{"dataset": "photos of plants, animals and fungi (iNaturalist)", "crop_scale_min": 1, "horizontal_flip": true, "isotropic": true, "norm": "layernorm", "moe": "expert_choice", "moe_every": 2, "expert_mlp_ratio": 0.5, "layers": 12, "grad_clip": 1.0, "gradient_centralization": true, "steps": 21700, "batch_size": 256, "lr_schedule": "cosine", "warmup_steps": 1080}
Rows from expert 10 of block 3, named by matrix and row number. Rows with one number belong to one neuron. Each number is 500 + 40 x the weight over its row's rms, rounded and kept within 0 to 999. All counts start at 0. Numbers have three digits each. After the name is the row's rms in percent of the matrix's.
# gate: expert gate (model.blocks.3.mlp.gate, 16x192x384), inputs 0-191
# up: expert up (model.blocks.3.mlp.up, 16x192x384), inputs 0-191
# down: expert down (model.blocks.3.mlp.down, 16x384x192, transposed), outputs 0-191
gate.145 104:463565535574542415544521421488521492550459560535567470529499490471469552406482521434542504439509471491433500478474485456496535505447562447429483548482527483547481412494577519440534523558517471542508488506401486537435536497518475512493470475463560589564581521499431496484511491457500428534578502561550516544483507524436481535499449565479497450539506474566545450472479467597476508570505527508522464523446560487471574497563461534507488502514435492496500405457472471473534522519505474548585470419514566497479566512527476546463552531527478418520504473465518545544524468508453490493
up.145 104:545566433473503495489558519477482484487444459524484558538479526516514472481486471439495521532438480620426506565521471623505550477456552463475477481480517468491434537496483461466487516502480454497472556491521522531503538477473489485423438478494422485497474476475485502476516516520566552609529516556490582516525540475609532562569464501481512562488500435513534473583464531516469512568551502537526478478425450505487539500510478552446476511485505468544477499469457422500485471560568530538450487451491471468519528470449487470500519507480478486618471503525498487496496472487486490444
down.145 104:503531561452591529526452524496468466533497484466421539496466496514529462572474496508566474519498446440530507514585464446494484433501478540538527469507479553504485499397484559529487507392533466636421517481488487507396551543473539484484547468458470546485558437504490533467488537539468566459565410515518504526491453513518549501490505548512429465513485488482475523447531443519492522472542435524480498623417473468513522534493535504501506491533548486491545519475545503510542480547518454475510536459498511509515387545487525521485482540546479528446498511520522497587489512532446537445
gate.146 098:541426486560497460506468496545500498484496555504508494482489487527418481499390442527551491489546465528436494451472483547527521523528495556479477481481514578513501493428455477502548479478496551536509544478494482513493501557547400467534518579458518455554511515477486497403476560503515392470522455563530502449546421476526453501451456487422514494491493463444506530473516441488411549498500399536493483576479510509559418547540520476427496493561483468519475555514537519467530488575492519551447491389466521565510481499465493488512484510411489455525500454502516433584522378470519476531
up.146 098:594466478483491473537478517476477514502459557493499556453527577457461512450485477556412488490574491388518490485530522517554566556489544524460574448531447466530567472472472517513545455459468508559555522491440544498539510492460489547428536556490486507501494569522462504510510568529528528513471463484535459479563455496501482495513506478508488445465521480536500566471509489404505509512574541521462445554539492493513457432493495569516506558518517505539519551484541471487535454574513542488431492446414479515513536460506537441499429468471563449502513509453484431533562486397469534436
down.146 097:440512446544459459468560487528452477477483456472516507526471506459484545497495505487488463514523401528519483481454488478458540462502447493561475495525515487491465472538497503504441507474554543430585492476507499462480519538495458461494447493538482441482572452498500480540434521513488517454510440503531468418434504557489510507486484556467488494443515543534581501509447544603495486476593471481567461481504479476536540469445523469535503525439537503480456510442483466520504478522454494459494515525527499576570565430534584530491553530480463491506539568466502547523532513453576472531
gate.147 107:556507485577450509502505491457521534516518462462494513529481485483509518522489489525462431531531441449495489521519425444480493534501567485513484481440516471494480514511475464527515498525463471474515456511486449509480493501452459552458511455432539465547505505522461540441524417508498516598476504485538444600412506500496578473471543490447560526504455484486467460475554492501504480514563484544497549569482517463488531474541444510544457511552498481526565478464504438488492450495514553489467485480490430458530464486534497545600482470535455518477562464567526489482518437566499475525
up.147 105:449429590441486510506499510601540530501555443406538570507539505525512453550454450542483492512466477449448496489510531491502498522481505442484525455553484584502465528503510453478592532557460529415511418566523458505426483471448494608505558526536509524498518463549498449474644427535453472537453495439456470483469534492484522428514647491521461497435506466490467506478546449540544517520462553476453474509557504487516475438445580477603528518488487447504487524507509541564457498423454455511478437477482526465444481447478417478545490510513461454477482572446477435496569476491501529488
down.147 104:461431502491530512475456551573509483480536490491498500489494441521515457520439521510452545545489500476472542456532589487516522506455481452520518546469577497451456474441499472496525571504555554422498555539518435457531508461489476529444513447441536510513453519484561486459520490428546419450512490551415499517510527477518497487607442505474525494450486471554492488479422474509473507499456430511468511440594488507576473507508594443518547486502527504529490483526522515567484507495472589447538535475527552525495487524489463526533507505533475495567510536451459495482416461456545509547
gate.148 098:492551485518476455508463407546551498413452509520458513466549514461464449454565508489491474537465543492516484533579458506515552532448509495578463482439485442409499513477481509534561490533455496489482494528471480512513474502557493499457538529481489448544510453484486508492491564510536476543463447526480526512453556445458497530468582502496474473478483534561437531520443475483515553507592495463476449537467488455457525550498466493463488492484487564538508484518496542524448482542519496515422483502503527545534427546477532536520433491425521549447464456512513496487570516510472471509
up.148 098:509483542489557432551496484526482497450494538505533534409477588480515531481560513509541492509485522530545442459554474537467603547441483474535460440444517474505477448560463484599577515488476507493496466508507529467589523529530500521535605524429553546546454470432522514525419452466504537511539444550513493436517541485445482498480471458495536499511461512553457506526477545467511535481451537503475503468433526437539503516524457524377524468477509567467547448534560530456441558514511597521452520454480487523485427470511523528509418481436475600533496536496525494465496473413525483512
down.148 099:467487478511522506470438514544460498510477453442520465482528451510501531513533529505514520541467530415490543444517495401487438514525451489561462486413474453581484450584526472489492486483565530471531468539515527473521571557507576462457444543576424473476420504447513537500474490489488478465556450526506528538481549487484519538428521499537510455490536483495521518513437454495473451514518469616472539460529470530519514526406470560511493529482451539404526441473494493501554429428526452419431485510451514460546531526438451507562505513480489572398460507484504497512520526486510499486
gate.149 101:444510513517469497487493443500493506517501517492544522502533424556537558459393419511393486512506535475526440492580485487447468444464469477462544424532533513433425412561466543535541519505479458548467509497528469506510479536510500464428543411550497492539505464501527445573475465444542538450456488499470476505453429576484467530501535519439499483540458454498557471599548540492444575535469506469491483452539443552591553469570465502461502460564473538520529498522502524567500412519559474551433535526510479493539505480475514480545506523505571461529580491478444527519511472552603546500
up.149 106:566488487599541451526431453465482547489525464489493516538561547472479533528425494558521422500547536438538495540553437461525528502525503494433498434557465504502499512481498493535516540429481486543505507556499493503524546496427526482442471497551467472469499415533461500569536450510500486459484489425471522501441452507432442480503508483478462469598507439487499445591498589491444522489457484545498514488463497511567550436532464533516481511457507513498626468497509506432547510425512441548504493545509513552483510487535433461513480444537525476540496543494428593479431437494487522494
down.149 102:477556522505452587513571566483516502553465467469544482497507509527426468529443439502553530485494467518515473480477503451522522493472459467495459438522528495532437527472541519465562496512490449475501455496486497545488466513516468545487511448385549514497494458441529438541552513498571502472486440462467486510469460518496511489538531465526456505478546581469484530551440547462479511558450485488524438475549484495458504512476462470558473491466452501515557522470547526549519490491499483501486566551507518504464412518570479485547483505461562512511534504510483463510458405521523520543
gate.150 094:515473475465510471444519452460526495466543566543457465482523442519526528483495482508473502500487488548548573417568492452537499438512420541511528461570521603496445454485459505482516520550502490480560470479472541564511455536492426439541540501470541538507459500518551513504508550522519473483537428487515469408538555553455451499533542466464438518526498517496578584473528538475418554462542489510508515503457501521536373551478486499528521414550547491507574431444599515461472462441432514494531550564518474519438456483524485509448487490481545494515549552550501544474458513454475513458
up.150 095:426553458498448480494498472472540497469425499486515475508503518463505469465515485510538561414529538523495472526508530429504516534516508502459437540474419526493506557464578476444479537513499441526440530490468479439458522464526569541504427512538505539486583507469432510427482558550435491522440482499458535612495475535511526551372441526563603472558479474478489461506530495495498510582509558503500500541562548463529549513486483553466530547452485542466511499480472491550478542634529543463469440529514515511583552514440471500517490469562555481513466472490526509538549435526493517499
down.150 097:445446511471497463530479507532447500514431490535439553433538468487507492449473426525527537508586519471480442512574473484553504526528486496437507535473439461525497509514525502531454526430512459495546543442560569461568535471541493490546488516478526587520578480513458510511557555521552471456524404426472481486496472500481499498512538468501478452527496491500419473569488522587566440562474526475518426503432569470483436551493465533477495491451514478405467473510473573512579461458473499516446500537575509497499524494481469508509510567635511538546471514488507473478477560443542513508
gate.151 104:416509499475489523521514584553462432477449455470485492526476506555530522480443461506470442510497556435482564445519468503580434510495540490524467443470548530474504581515548490490479536547494503540476460493464499533603510441543504517514545421546468531549501500529499514492489503469471506450458482507503509533542499485503451544494490473475491496445499500480551461437467556508523445512505404499505513615466452542487513546483457497536492500554491491577466516529458471556506480422456513543399463443429437517516504497426493490546448506484450472455475533551476566488570532498521417484
up.151 107:456556483552500508540495552566509479476499524529492484477490544545498465498459546538480498528506499447516535519469483482491477492481557519521473500431550493485498435553518446526477439521516486514566395519467509547545460521522466525497488455479469511464466578467490478509448459435507536469491506507464437562471480525463508548544457539486506536492470500451535481492488634507503488463532450526537529536487549530500533524508482474488532493475489491468468507476506476483530492413474547473446495471484531534574599485429483483490456463424495487515476554559477538510435472499480470540
down.151 105:506528484420511446437545498546500480472458463533479531524435545472573522554496459521494539467488420532512473527455501565533563507497505458454461526491465463587533406450505507515579549532491377467521467472486512440525566527470505456484640447457507505480543503450510466531502522476450497478534419445513448492465465465550479499509525497469506479550491498486483482441490501560515434580529410446521547547505478519542481476409528488529518546446484503522499577547481446476520509519522560430471522483461471522464446514542528487473405524536554525546456494485459468440519446522447473532
gate.152 097:483461579537544472483604499438494526462495536518459546465520503550433579477468541447526500508557493491405571570515539521530571482427541484491536519491497467514522501515493477504528407447465563492512429513521484505560528522538457531496474565551534526517549393523468575523462511504530480480465511502512556476563547514558443530456473526442529536469465481466422551473449363532495549515467477488509502492469475519502518559448542524470438591549454477517497499540508455496440519541508387444548520505468398528506473512524495468564496564492504489476465500441452512480549493525465494537
up.152 098:525522469524558484471423534520533468552491500445489507467512477513548464480486489426579528536521456520462535495463468526495448464520496495500489466541559575522467454521468493468531502575525491471474594580493511520396532558472495509510508453467463494546492487539505504458497475484521517484574539482471528474533436477482513495487454491486477552507527458531495516519444487469418474440449548517471509486525458523502560533436501516474495524476441422537483487458499493474457485471505549580461538541547557551454475510480386552492476455543590551553495492499558549541517521472467511485
down.152 100:483484521537502478456458576494449475481485486411446470494473472499540446527510499421524520493456440491481523476490507520537498474499494521458506481474568523419482483541501576507502474502508503525471493480587498540500522487413502591449499471543479510478478513548484507499500511471455485527419422478533538465590550540537540451484504542558583451495483483549559546510591471526507537497546494518504551463516457551506445538558523520464528495430486465486444465560544546456548585532407406494522500510528443576456530478455459453522518499522498527491404437495563500486582477522512480497
gate.153 106:511451530471502478476451491486482533498512440504516528492512489499524512453511461504531527541501552528542487492501485466431476459478559476503486558471525492473470469471469571566433462429508483573469536549549477467511530469525557416457467483561540551534437485495515543552532446466479532472501451466504512554536587442440488455456564523472470478480501483497616420508459521582472492535543475526504483580498596452557511476496484497516511452493489570503503485518467550483481420476525545479465464558559493507528492524498490543533417485441487454552478566526491486521484508462438486528
up.153 103:399606431535610531522536526502483454496494537485505497469485593502448514521419478559515511471435505443489546430454472525653436499550497544474520445462488563547476533480532508441567493532523506436559448509480472507498485468481516487472542526453537505506500478523425486424499536548507439446509497464465481393507493496551547491532462474511540531525509482519458530461495545451500475530480511509490505489590464499483492487451462472511526627485530486497478469510498524560495511490524508488479535467432524497476484508487477459480576523524525517512508460557557498498541488502447439495
down.153 103:497443519512495542446492535593485575467462534541521497532531483508496513524566522454454532457528513480532495458485535505519514468485548494526526543547576517439462476526487520496508528451519467512500507480537534532461483488448463482444523482515528515489474562536467622470516538499479519501517522473523455464508573521494543463493430479447494583560543489518492535493510496529507494444457524460456570472439466541559520470444521618519576498503510553525424482552499503529495463482482449593466447510478510459406457490431531534453524516546560553539456572455529473542522526485507521472
gate.154 095:506475589494488519518407536444500494470492429536563515479433512521454498430538439533488487483469450502506550494421544586529451451501479501486489473596461461554495473508566537482496558475477474573471477507388525475580527444463518477499408561476524534481538493494442530521509520550551500502539535473462580538415437485409585514596528479513451555479485524524499490541557484572442501502532505488525434506471496523522491526537419548454550488504525546491485503482492497509489506542440506546496457495471537559569530496549510489452580506424559519521510443523485472533539547505436495481
up.154 095:482427574500449449473606482489565445484506531508476485542495500559529497534539526515463528513555529549500431524512497448523586472591533445511494535468549575513500482520477487520487513451486485520512495471605512496435449477501474463534529496488517570517560448474484422587532417444434500443512491543469522498565510507550442495439470540532526502534427532482488503482508492429491499549495554553510468508499527372478441520462542522527550501509510517524508492553499499522450535505509495463514506603498466481505504530531473518466467485599415494411471507534582473497524492571516464506
down.154 097:434498506467509447514458497481558500497465479459509429484561557540482560499481526483457492511478503506512538469459476492481474518486505499495537476415458465528510487475441579485572474511546558516475482516507491505525502554550467494545489439542473581521454508536563549563502562558527505540441524551505506494541564481487497512434499502478442457504518547481535478554525462536460488455535518446422492514551480527477511588493471540556450491486574494443503489491484521509464492525490524540463451531525504520451483473514469437482596499515508499490503543435464466509526492558538426525
gate.155 103:465554494492569507443446520477505490439530494449509439506516501511486466528513412494556611488536521506414517519482477493536503487515499452522513442534486607576440551465565460488472482478592444434531592543502495469513522477498493494466514442519500428560517471528477497400522540502439480424508482413514507517517515481471436482506513462430563606476522546448489593552469461461464470563522438508569452460513556584527477462477537472543564451537502479561506515516441507555490456477502502463530446482519518594464505562519445541468440496493481493517480535508556470512594498471452485482
up.155 106:550500522501521475527470555526555546540483517487560512596478448499510480590526478489548552487569445542534477552489557547462536483504498465556522492558509526562453527538545419446500536466542474460512551520522538468497554422527484519494485411509515505479475482483478514446500530465503559456503501431567495510502521508488424461479441488448542562458590479474402547592461494517475506516450505467557511442472540599484445529498541467488501479568453469547533535499503463457519452487548475480534484424508475492481469542496402498458508528478444473528570525446508528440538473515460480542
down.155 104:450565545465523573498534526505480527511438466523453555525491463541498537534526493533479443465517530512501547430544475453509470486517491513528531501511489461497525565520546506472501459526505505493481527467591521430457471578508518461427509404427566525446505491493552468492424430494411497531598457445432504488464554483497589547512414448494510510486480468446497518512472546486455543543517491444481504525518461514486545435430520529463504452491432461515535498413465550515576413490460574489491530506448486503508575504406475492597445512565518477559463492457531487490531428486526478500
gate.156 097:512496509513540554537491508508427456476491522518515515358518475450533550500519464504432434489488521478473494471499482584591437486477558537493471482494493455507639457452456547494501501551510465500543500493498513520484491476468490449473481484497506492477538598499442554480437455520547514459463523471476502566471535455533525494525528506501507542535523504528470436527550513499464493477504505498516526483513482453582489464492512534530539484485486490516494583469506520572456458477531443515568400451566464500440487464495570484562442432471476479465527613503508487465442554492526540447
up.156 098:462501515458488569524473498468499441476478489501530501509509548528499501461479511520489484496468530434479486536480456494518385499504493449503494513448502491528483533406579621463485442503560512499471584493488475488479480503492477538487494525526515474559539522467429505498454542462533582454546491459571503478545510510405473508452469537469475533507530550543476522461519436436489493461487482509522506491492472527503525499538505512469492539446443626541399551559500520511505478528460478521502505452470517471535468480470513572503533504508507518596551479544555468520450465584399472493
down.156 098:564526525480498454547538479518417488562549466512491504526513503497493553512527499436529467481507465458502479492610534503545476506477503523449535433489616473508465538539474480539486615428449503477545523471547586588446569473464487519514522510552461545504481467525480489448495515533414466470453427502465482435533542483481479499445527492511509516519470484481414482508495531547478454499482426409498526494585460444544445496473493494468507436559498433479503458507560440523578511499489529512526474520484471496495527471543509482471396498529481513537567562472535456582514468564506523521
gate.157 102:469495498436491496512544488445526495557518520451504507536545473492505507562499505486523534542507492485458468597511564542475552556526492482523466499498524494504494474586533584432495555567443514532545448536505517488517380404503456509609486574531573518504478536533527408502522475450487495534508513542448479469541463514551514537466599498518490462443572558483560498476515450517551501512533442540516467524421540506494486514496506542468424525533461523501466562497492509454435488484565555516474501433564493507472542467488555530547478529452479499534559494545562504531533471501503529506
up.157 102:493434540495479503501464483521495517445498495507591489473482498557464548470446486484495497540519540527504535465443585439466479584481494483511512420515523489473498461519473498548468473419559506399474421462454511510529547468450453473533506493503478464564499544441464495541451462454564537491399492488481452518504439489501504563566538481480521478474484459464480475553567510435515470522489481469542445519544531541522527458552597521455443447493580465496462468472492489406427456530540485506475460529494548522526452423494464485567511533458568584508531502469482481457526542436583444564
down.157 102:407462459454492466458482483574480511585467521551509446509495530479568490552521466523518562482522454482398514436462523493499519498492501492465534518465451504491483509604545427510455471531473433480500460531457492504501520513473533510464544469526486486547507532532470535561452469550426489472558493489503531435558534520492472424528432496481477492448487466519480561494486504523531457491460477501497534509445432444503570577504499549461543462492443525417588461565504503485625463538534553452482544500470476497566441487485534438544505490538494557561463460555516601487447549445492486463
gate.158 098:464522575521512462414497400553557488471454487566443576519550426528475510516575554531522564513490504465456492510506474489477471440433488429517454426513537481540533493481479523507525484438437570461501454460429494485483491501482515537508536479549473569557534512520531520485426568501573419447509542511551564470517502492502530498499492585549512481470543476510523493477488431499524437537507534486433415565501562460489565440553514544527484511499445448519396490493478495598540594514519513484503579513457508491551545474480482481488482476505550541485493480528517473466529526585429415506
up.158 099:570447511544527427466525439419489491469497468512482507515529532489547508532442564465471534557486458502496470516480504474561459545528458519495378560606535429479530459481542505505472478436498542460486587527468498456476527524517507476621590474573501515529440548517462579469452591515486464437457474426531487467536523468475456540472547476472459533498538480497489542466522450460429532502474431454490442497484539496504539479479577556540502490464444499533500513501552506464481515507471502587485542567465557489531526508564501458467474532438472518510560512471481519451460515528463510543
down.158 101:502521533507511529533459508509464564485493472512572473520545460550519488489554498453485550458519563495513549446486510602484469479551452502474474459443485483510472534503549425464504493451489539470489464545554507558500523522472542609555509507499438473507481527519500481429523539527474475480496542423436549423522527563593506563521501537466515440495475566484548515491495498462466542410506498513447558557533472566493468472483567501554525492511530556544499461552517523540561448483502529505450485567471537459465473514512512525522467438503429479534490482495497482466499534456578516500
gate.159 098:560480498487418543507481467546488521543479521540522511536418500477482486519481528491449427560521478420505484392469483500516534553459498561512496478433481572481501525498534537547529394470481564444438545486484512515558458477558520462534537416509482542452407425518552514484475506422532487534452508479396533562432489567438499477508452487498442471514489535517545511430539432531489526506484481550516503512485419505482482540494431468501481515489555432544503502462440457454472578535442516542409524516462394495489485533542459555568565526521451567499499430515538538531560515485553492515
up.159 098:454465525473501444536489542454466522545467526459460503495484501496400490487476503543434450549519459435460502489473570567533488520493528502558485588528462571474441495464584535450514469347479536413582536487512497504509418484426493462516525554552482480518483451508495571516521417534482515472482504443497496468518491486453529487567582401563461448544569506493481523447490480466493498508503482463454500560439486580487485479496539520554424548510382505495514514515533546459474555475514530544517514597461492512566463503532525462491490507462529468515509491458582471448515476489468512489
down.159 098:478571473498576535491493490543582543519530501453459487471446512431501487498528504475571484457504540519551493471563558421471525488442560550473496559503536533450497475512464419503470583475546495450538450504456441491536506473557527420530512492497457574486473463463452514496449495411446432562482477523529445538525608526530529492516545574455440571510511431496428564477467507563575480433473471474558477499513555473515484472457475494429410508493437549523510477525522480545474495464450483440540454459507458532465457503471501500517521539485527477530492531481517534522509544531415463469
gate.160 100:497485554486502522486383489490523524535516558479509502511492415550550529470539539424544527551547478463509529486548546512494509470536543470477502491499462525462540522521594493402462501496463513474422515528469559529480545529499493513523496549473462524433464454510509510552550492469566473578468441517492490504499485546531452585472479449417598412442496512496431438445482502455459508505520483477543500536506557572492496495524527550476452516520494445531474554501503515522474565442566463537513427570517443528513437468531423477513498479506537473533526512523517537424508394545518524545
up.160 098:467521437535508527411574496492603500405532453504433500499537527511409476464463422504485466437458503558430468565499468432476504508488479531520490495528516507522418488432481507498558487591456496477506532498491472485504483417526502407499468540539535420533516459472493481500499565505553459516434492562565525554484483471507537468518508602498437537519489419504563553579523502508541506548531528514470519441513447490524469569490503421532551478461482552496450522465479528479521433562449493494523567518521550468522556572439524463474539538551477514505486485491541536517464471450514472470
down.160 097:472506445456489559576486517511524567514558499543499500556528505522458490535470471489565429542532524448442496491513473478494462478615514533485433528556502490459494487538475480440415437519518486550504522475553520442433473474501468522458454507476461419466497536549421466468518535567423459549506501542491452478574475461484444568517473572524503554461450502491473492501541560464532497450527490490468525603511499553481511487460526564479460418469488432478523506546483521531489552511551526614528469503518544472474481474452429506480487528520442461497480550488536477488482500467531568506
gate.161 099:507448418538477434481419443545567463536467572565484531513535498534511485498487470584476481496558510516497541538502530487548482563482451491558489470548489457494534485460553547514456455482520441513449530504477535517472482495465437489488486514522504458566569538504517516467502541458562510542430493530452465521513506463485487423489529498552484510491537516443458466512533509378490555557526460463488459569550565487471499490528485486457550504525428537567466483499494501445508508514567493503530448560556508487543472449481494525516458534495474471415518448513571481433515426524461538494
up.161 101:533456514544510511520491478551442500540464590526534485472473585463447508478473515549580492485502451480470451468522512470464500579492466507501503488531538450563554482550451429485514485492567468557480532497569493464508497482464416504415480490507514399599473472452530524485472492486544550488457577481473452498492492495530487434549465480506517542421504539483442503533433508393548549444476481450551537464566494445520578414483522504503488529452500549547482456520463392431526526512518561431455461547453511488576549466490502567478456485524471492481491442545506498513571439448478472503
down.161 102:493486497499509529541540544430511394466488504389461434462464560540500491450446516523503443523513488501594550459462461523489477441524438475509530535463486475473491517527471517498544532501426532462499489491493522490489529494552472482608505536451438441500529495543478486531470463505464533457461470519575483467454571555493492444521530525471518473442573570524438561513463508572516522488523571480520477508503482500534531458517483515483420480583483479465455545518506474501539455507454448455463446548552509524483467596497508543530572480482518491454518483520527525490561485573556548468
gate.162 103:455472468483506495505575470456479513517510532585552475407522526480503535486509507496497539430538487599463492513483466511510551501505511476459517471453506446527576499520434578432443568442533485548528519432492527478490516436502518495441466483528524519523465514516548468509512512480411533488483463470555445462577511499499487448559484480519553536456426461500518471490475555514414480482501482489512503491519472452439443513485507488483512588463537471487461503567537481538544497483475418488469511469501534532500580526530535487509518501491515453507556530378548438473462514505525481508
up.162 104:496458446476500498543516573451501557496544528517534529493564545523483528539517490480540531516501583528547414487461496478503501448504487576435530498508454428463537511459548447615459485487508534488541505548499449517549511406559491436422468474582492533517536488481520507516456461518550564462472527448502472420483550543511447452515475414488494491556487449540406548509460481543466518472461382496485545508490520530457435489486543464421537458504533445532520496477552516424465504510476455462548555520519498496514511536468542478386491502510487583457500511503450505507468478539566460533
down.162 104:546464432547440547523535483518509504514537501518450573547522515531464528475548535520466448448567512518537510480559469527483460534465537495472400514475554582439574455521491534526510553534463463469482518492472488470517424461524514522484452527522525510510558489536490467457577494447548484423458468513489486441501428436525483525560562443514481534449499484493507545456479518456488513442483518502468478466452496546522485487473521482526479442510442537451541535538466485479430505425504498591477491500506540493577495458484494438494495554472526576511437525482505573586533498518440511573
gate.163 099:536455557479521575470466532534539450416524553478485566530526462517564524488497491444496439459516491480466568504471446541577591435544486497532510518409417553507498479548505560493473569506481547467541451459434433474493525511432442599466487462544466555549516445481509549491554572451439441494564496493519489485447472534544491524465616525533526508524509509540443457529498532503502561456507501560525517445474467556505434469519469467462445464491516475528482512466523533511513497458545512486514514469459546453498502595599474502414521446447472502404485458504487518497461595533511483502
up.163 102:565514517424463544523499516488491506530460454532481556493532479517504446566530511494509459556552492504481544498502532497515530432466445602395459458458564518536522501481493474553588487509532530559504483525491439540574525466489470464461466459501523545540438525510572460510515494519453495446467592479566489468542520524544487479542511518513508584514480500502490419543468472468536459514463471435515499471490514554497520468442461472522487467456550485559513496515481555464483622556516441393518508525449506489495575472533521543525509518522462498514523569492482495477517523512514476474
down.163 101:479529503452485505520501485524478516495460477506560478510484530547491452525460476447499486481498476509534567466576510530502512409530455477464521554560461481467479540505499452476461468456497453520483444468469523583554503529429496481594502526426508546540561514515434461459565548452543460516573504528432481509522476476509494482508435559500498559512526490547484471529458527433507490520522548564473478537480473537485478482492519498523484480477490498527505474542552526493477560463485551553527480495463513475496549540565526476514524463493513500470512576564552495534462490474546518537
gate.164 099:456521503535482494492494484565536430528503495507476461555492406522595427485533480452485505557539533546511577564546451476415492482428472550516500495448502445471489480531516508493532504523482505492529487509579522536482479576493497488577469515499533525481545440527567513386583548501539512479471429468492511456465517438454477535458516544501454464489516569455521538526510510528556466462528556511461413488494476525459520497453483491454476525429417493505541452558465500505479492509530490451494515460479547455509496501523526515465554554515434468481461467513546432441472505510537495469
up.164 095:518417466476463532502501497539551533495532458517482504492525510389521478468497551537487533532516528511486508518491444493490516461485472507527578508439513500467505486516476540537522485537492458563504496449589516438478500429461447530495559525488489465427518413542538487488479508508557472502508495536437453468445517485506490517435545543515436480421466528572480506564465511488522536424491469532456537387509495502458483535462542485534472489438432490529544479523460497519529553420543534506487552416458501565535484552508582533480462499469514520506541521464483470501501526493507525430
down.164 097:473523539510514451547440451476465517525478463473533524563504490481494491463514527589522549492469548557501558556493594526551469510504495542539472473513488453574556483483514485459466474501506566510477498457478548589526454475534443521497521513494465451459531525454478479486550533462461516449472517540477466433502461563498386545546551612477522470470450484494498445473511514567405423536495453522468539560494471525459428515439479448567430532482465455504455477533524424512479553457593456479441553499534432493464468481539487498437525525490492488463483504517521593449458553575460529569
gate.165 100:541453513501508493548424535540459551545504516428552543515463542488516520515457501488555450566490506466474429544449548537415390544468521546444563416498539450467514546539459480513517472484497547501486584534445498523521549481518515476515540498544492439468539537460527486491539503483579482504468531468493428539506455527497495583534510467393510445529490492491506394572491503535430491461503459375510462481518518538486558452577440445474509530510555602499519500487461506540512489488504479514428488541495501500554448504525527499503490487435530460569553473491508492559511498468523540564
up.165 102:492463478411484511512450568497444520549461435410528521422484544515453476504474590462562507551451495496472401485469544515483416530539538551478557474523524483480470498531533476508538501491522537497475521538499494515543539479517524457465516475511497429453516561469472537490510475506560430451462574477509537556467518498487452583544443410393522529461498501483545544483514470570416481478489463475528500516519506550506515463527430505441493521589518526505514522482511551463457482547524505526438456574534492496567481454484499468466512463437550499556542476501499525593465478518542540512
down.165 101:576547497551542504514481550467526465534553518547470542531424510371487496483595467519494502471532469495461503508540475491572485560411496515471464485535494485477547507483522482480489561485525453481470523512508465487444504489585435483472583610531504509476506508513480504529530499428512482504535512529549409495455466487542517529611542539471490519544533519503418555514493482531514481546500420580592511449489508492491465535490506537450549512469503532563494453561520488490516497526500479451539500523482409546579624498526522493483463528454551527518498495576471555536445547472455591525
gate.166 101:477504527427482555514514497482512493511411545550559523482535520515486516477468563500479527494436509460605501565485526534507459509459493454503498552570510497449468511507510499545483543476485494467516437488511492525531483506455542556541464447421496562479473542515517498518490464460478455492523482514522441465442523454546538449495501474512496459622463443507490485502568508435645468484539457528486497481518433505467482538478515540489528502536458469391483497485512426469561486409546422482468552482555507520543539491435432483557544532466459473431497471469576514472514528507546604486
up.166 100:507461508495466444551507546531520529499476539540569536469535574484479535451477473553465496486539508443604487538557481482491449550434467457505548435497486441470483553439458512555515388453499464512548479501516427517503510526497518571528507431519491501475481543417517539553526519540525474456460502503578516508479503478557535456525456520476478480571484469514462537511565513467558509430504476500456491466462540452521567519512467565499482481566450531426482542507469462468537494494481438536450512483556492542568521432445524467540497552452539542438484496422547495488441569472542528529
down.166 101:486506537524441549459587528439573464573468508540534494528507438413415561515570552502534564501530498516467532454449522475525522520561441420439528559539436505521541606559519420435530482474523527468466456452576493505485499452527492464423510547538527448514561508507505464476426472497516471478516456422446479493458466526532476510489553420511499481601485543453522449588443495541453542502494505506529494500481501503469480468455447543426533509483556523493490503437445481528395485536493508508495491532490545533500464473507479521494488451470546471466492455489514515468532536511551491542
gate.167 103:433543573548491533530548532525606519530592461556481424530464488477519569499521474581529532411484486508487462512541505450511535503503511523427466476524496559479398484492541529438520579565471505527484452538511543524438469471428537475446430551585508550489481474553501451485507511544575448488513519508461513504474519532491559522575474458453549478510489514472513502450440530459528483493443568563500510466442473528540470424491540502530537547517575464488556523393532575514460403526550470484564489568505425521416429523539511571481533481477534490502483486443512492485496439504503547484
up.167 107:502474420484502474510478511452533483494522510570540542491537557503452493524481592525532571452456471479535572495578513524504499472564568548473576528450461507425522536550504558568497544469471523470510496477540449412526546470475509483407497503516509554463514442541509512527534489498526470552504459561473548490462520450515575468480503474600452475495545479599417499488448495492533418513448483405500537472501521463503467463529429479499501466475501468457497549490487574529570458491516541469491484472461421561547505549499567569514440444426517456514479461494494488442425442528527520472
down.167 104:493517445392489475555523487423468475521508509497527476390549462535452478518526589536470515528560575432471502567481452498562464536535563438484493509502484486555525518500544505441477485453594540474432567544481491493482506493548478582426565522486493535544536477487493510491547510468489483475512533507450496572491477414414503538455513557506546502477477521514467495521525600477506463540504453515530481543492524515428483489451487529505418492458536439468451537607534471471391539414471544525477495436508507492510588539549476525464523581569495466450499532513490486471468478394535527549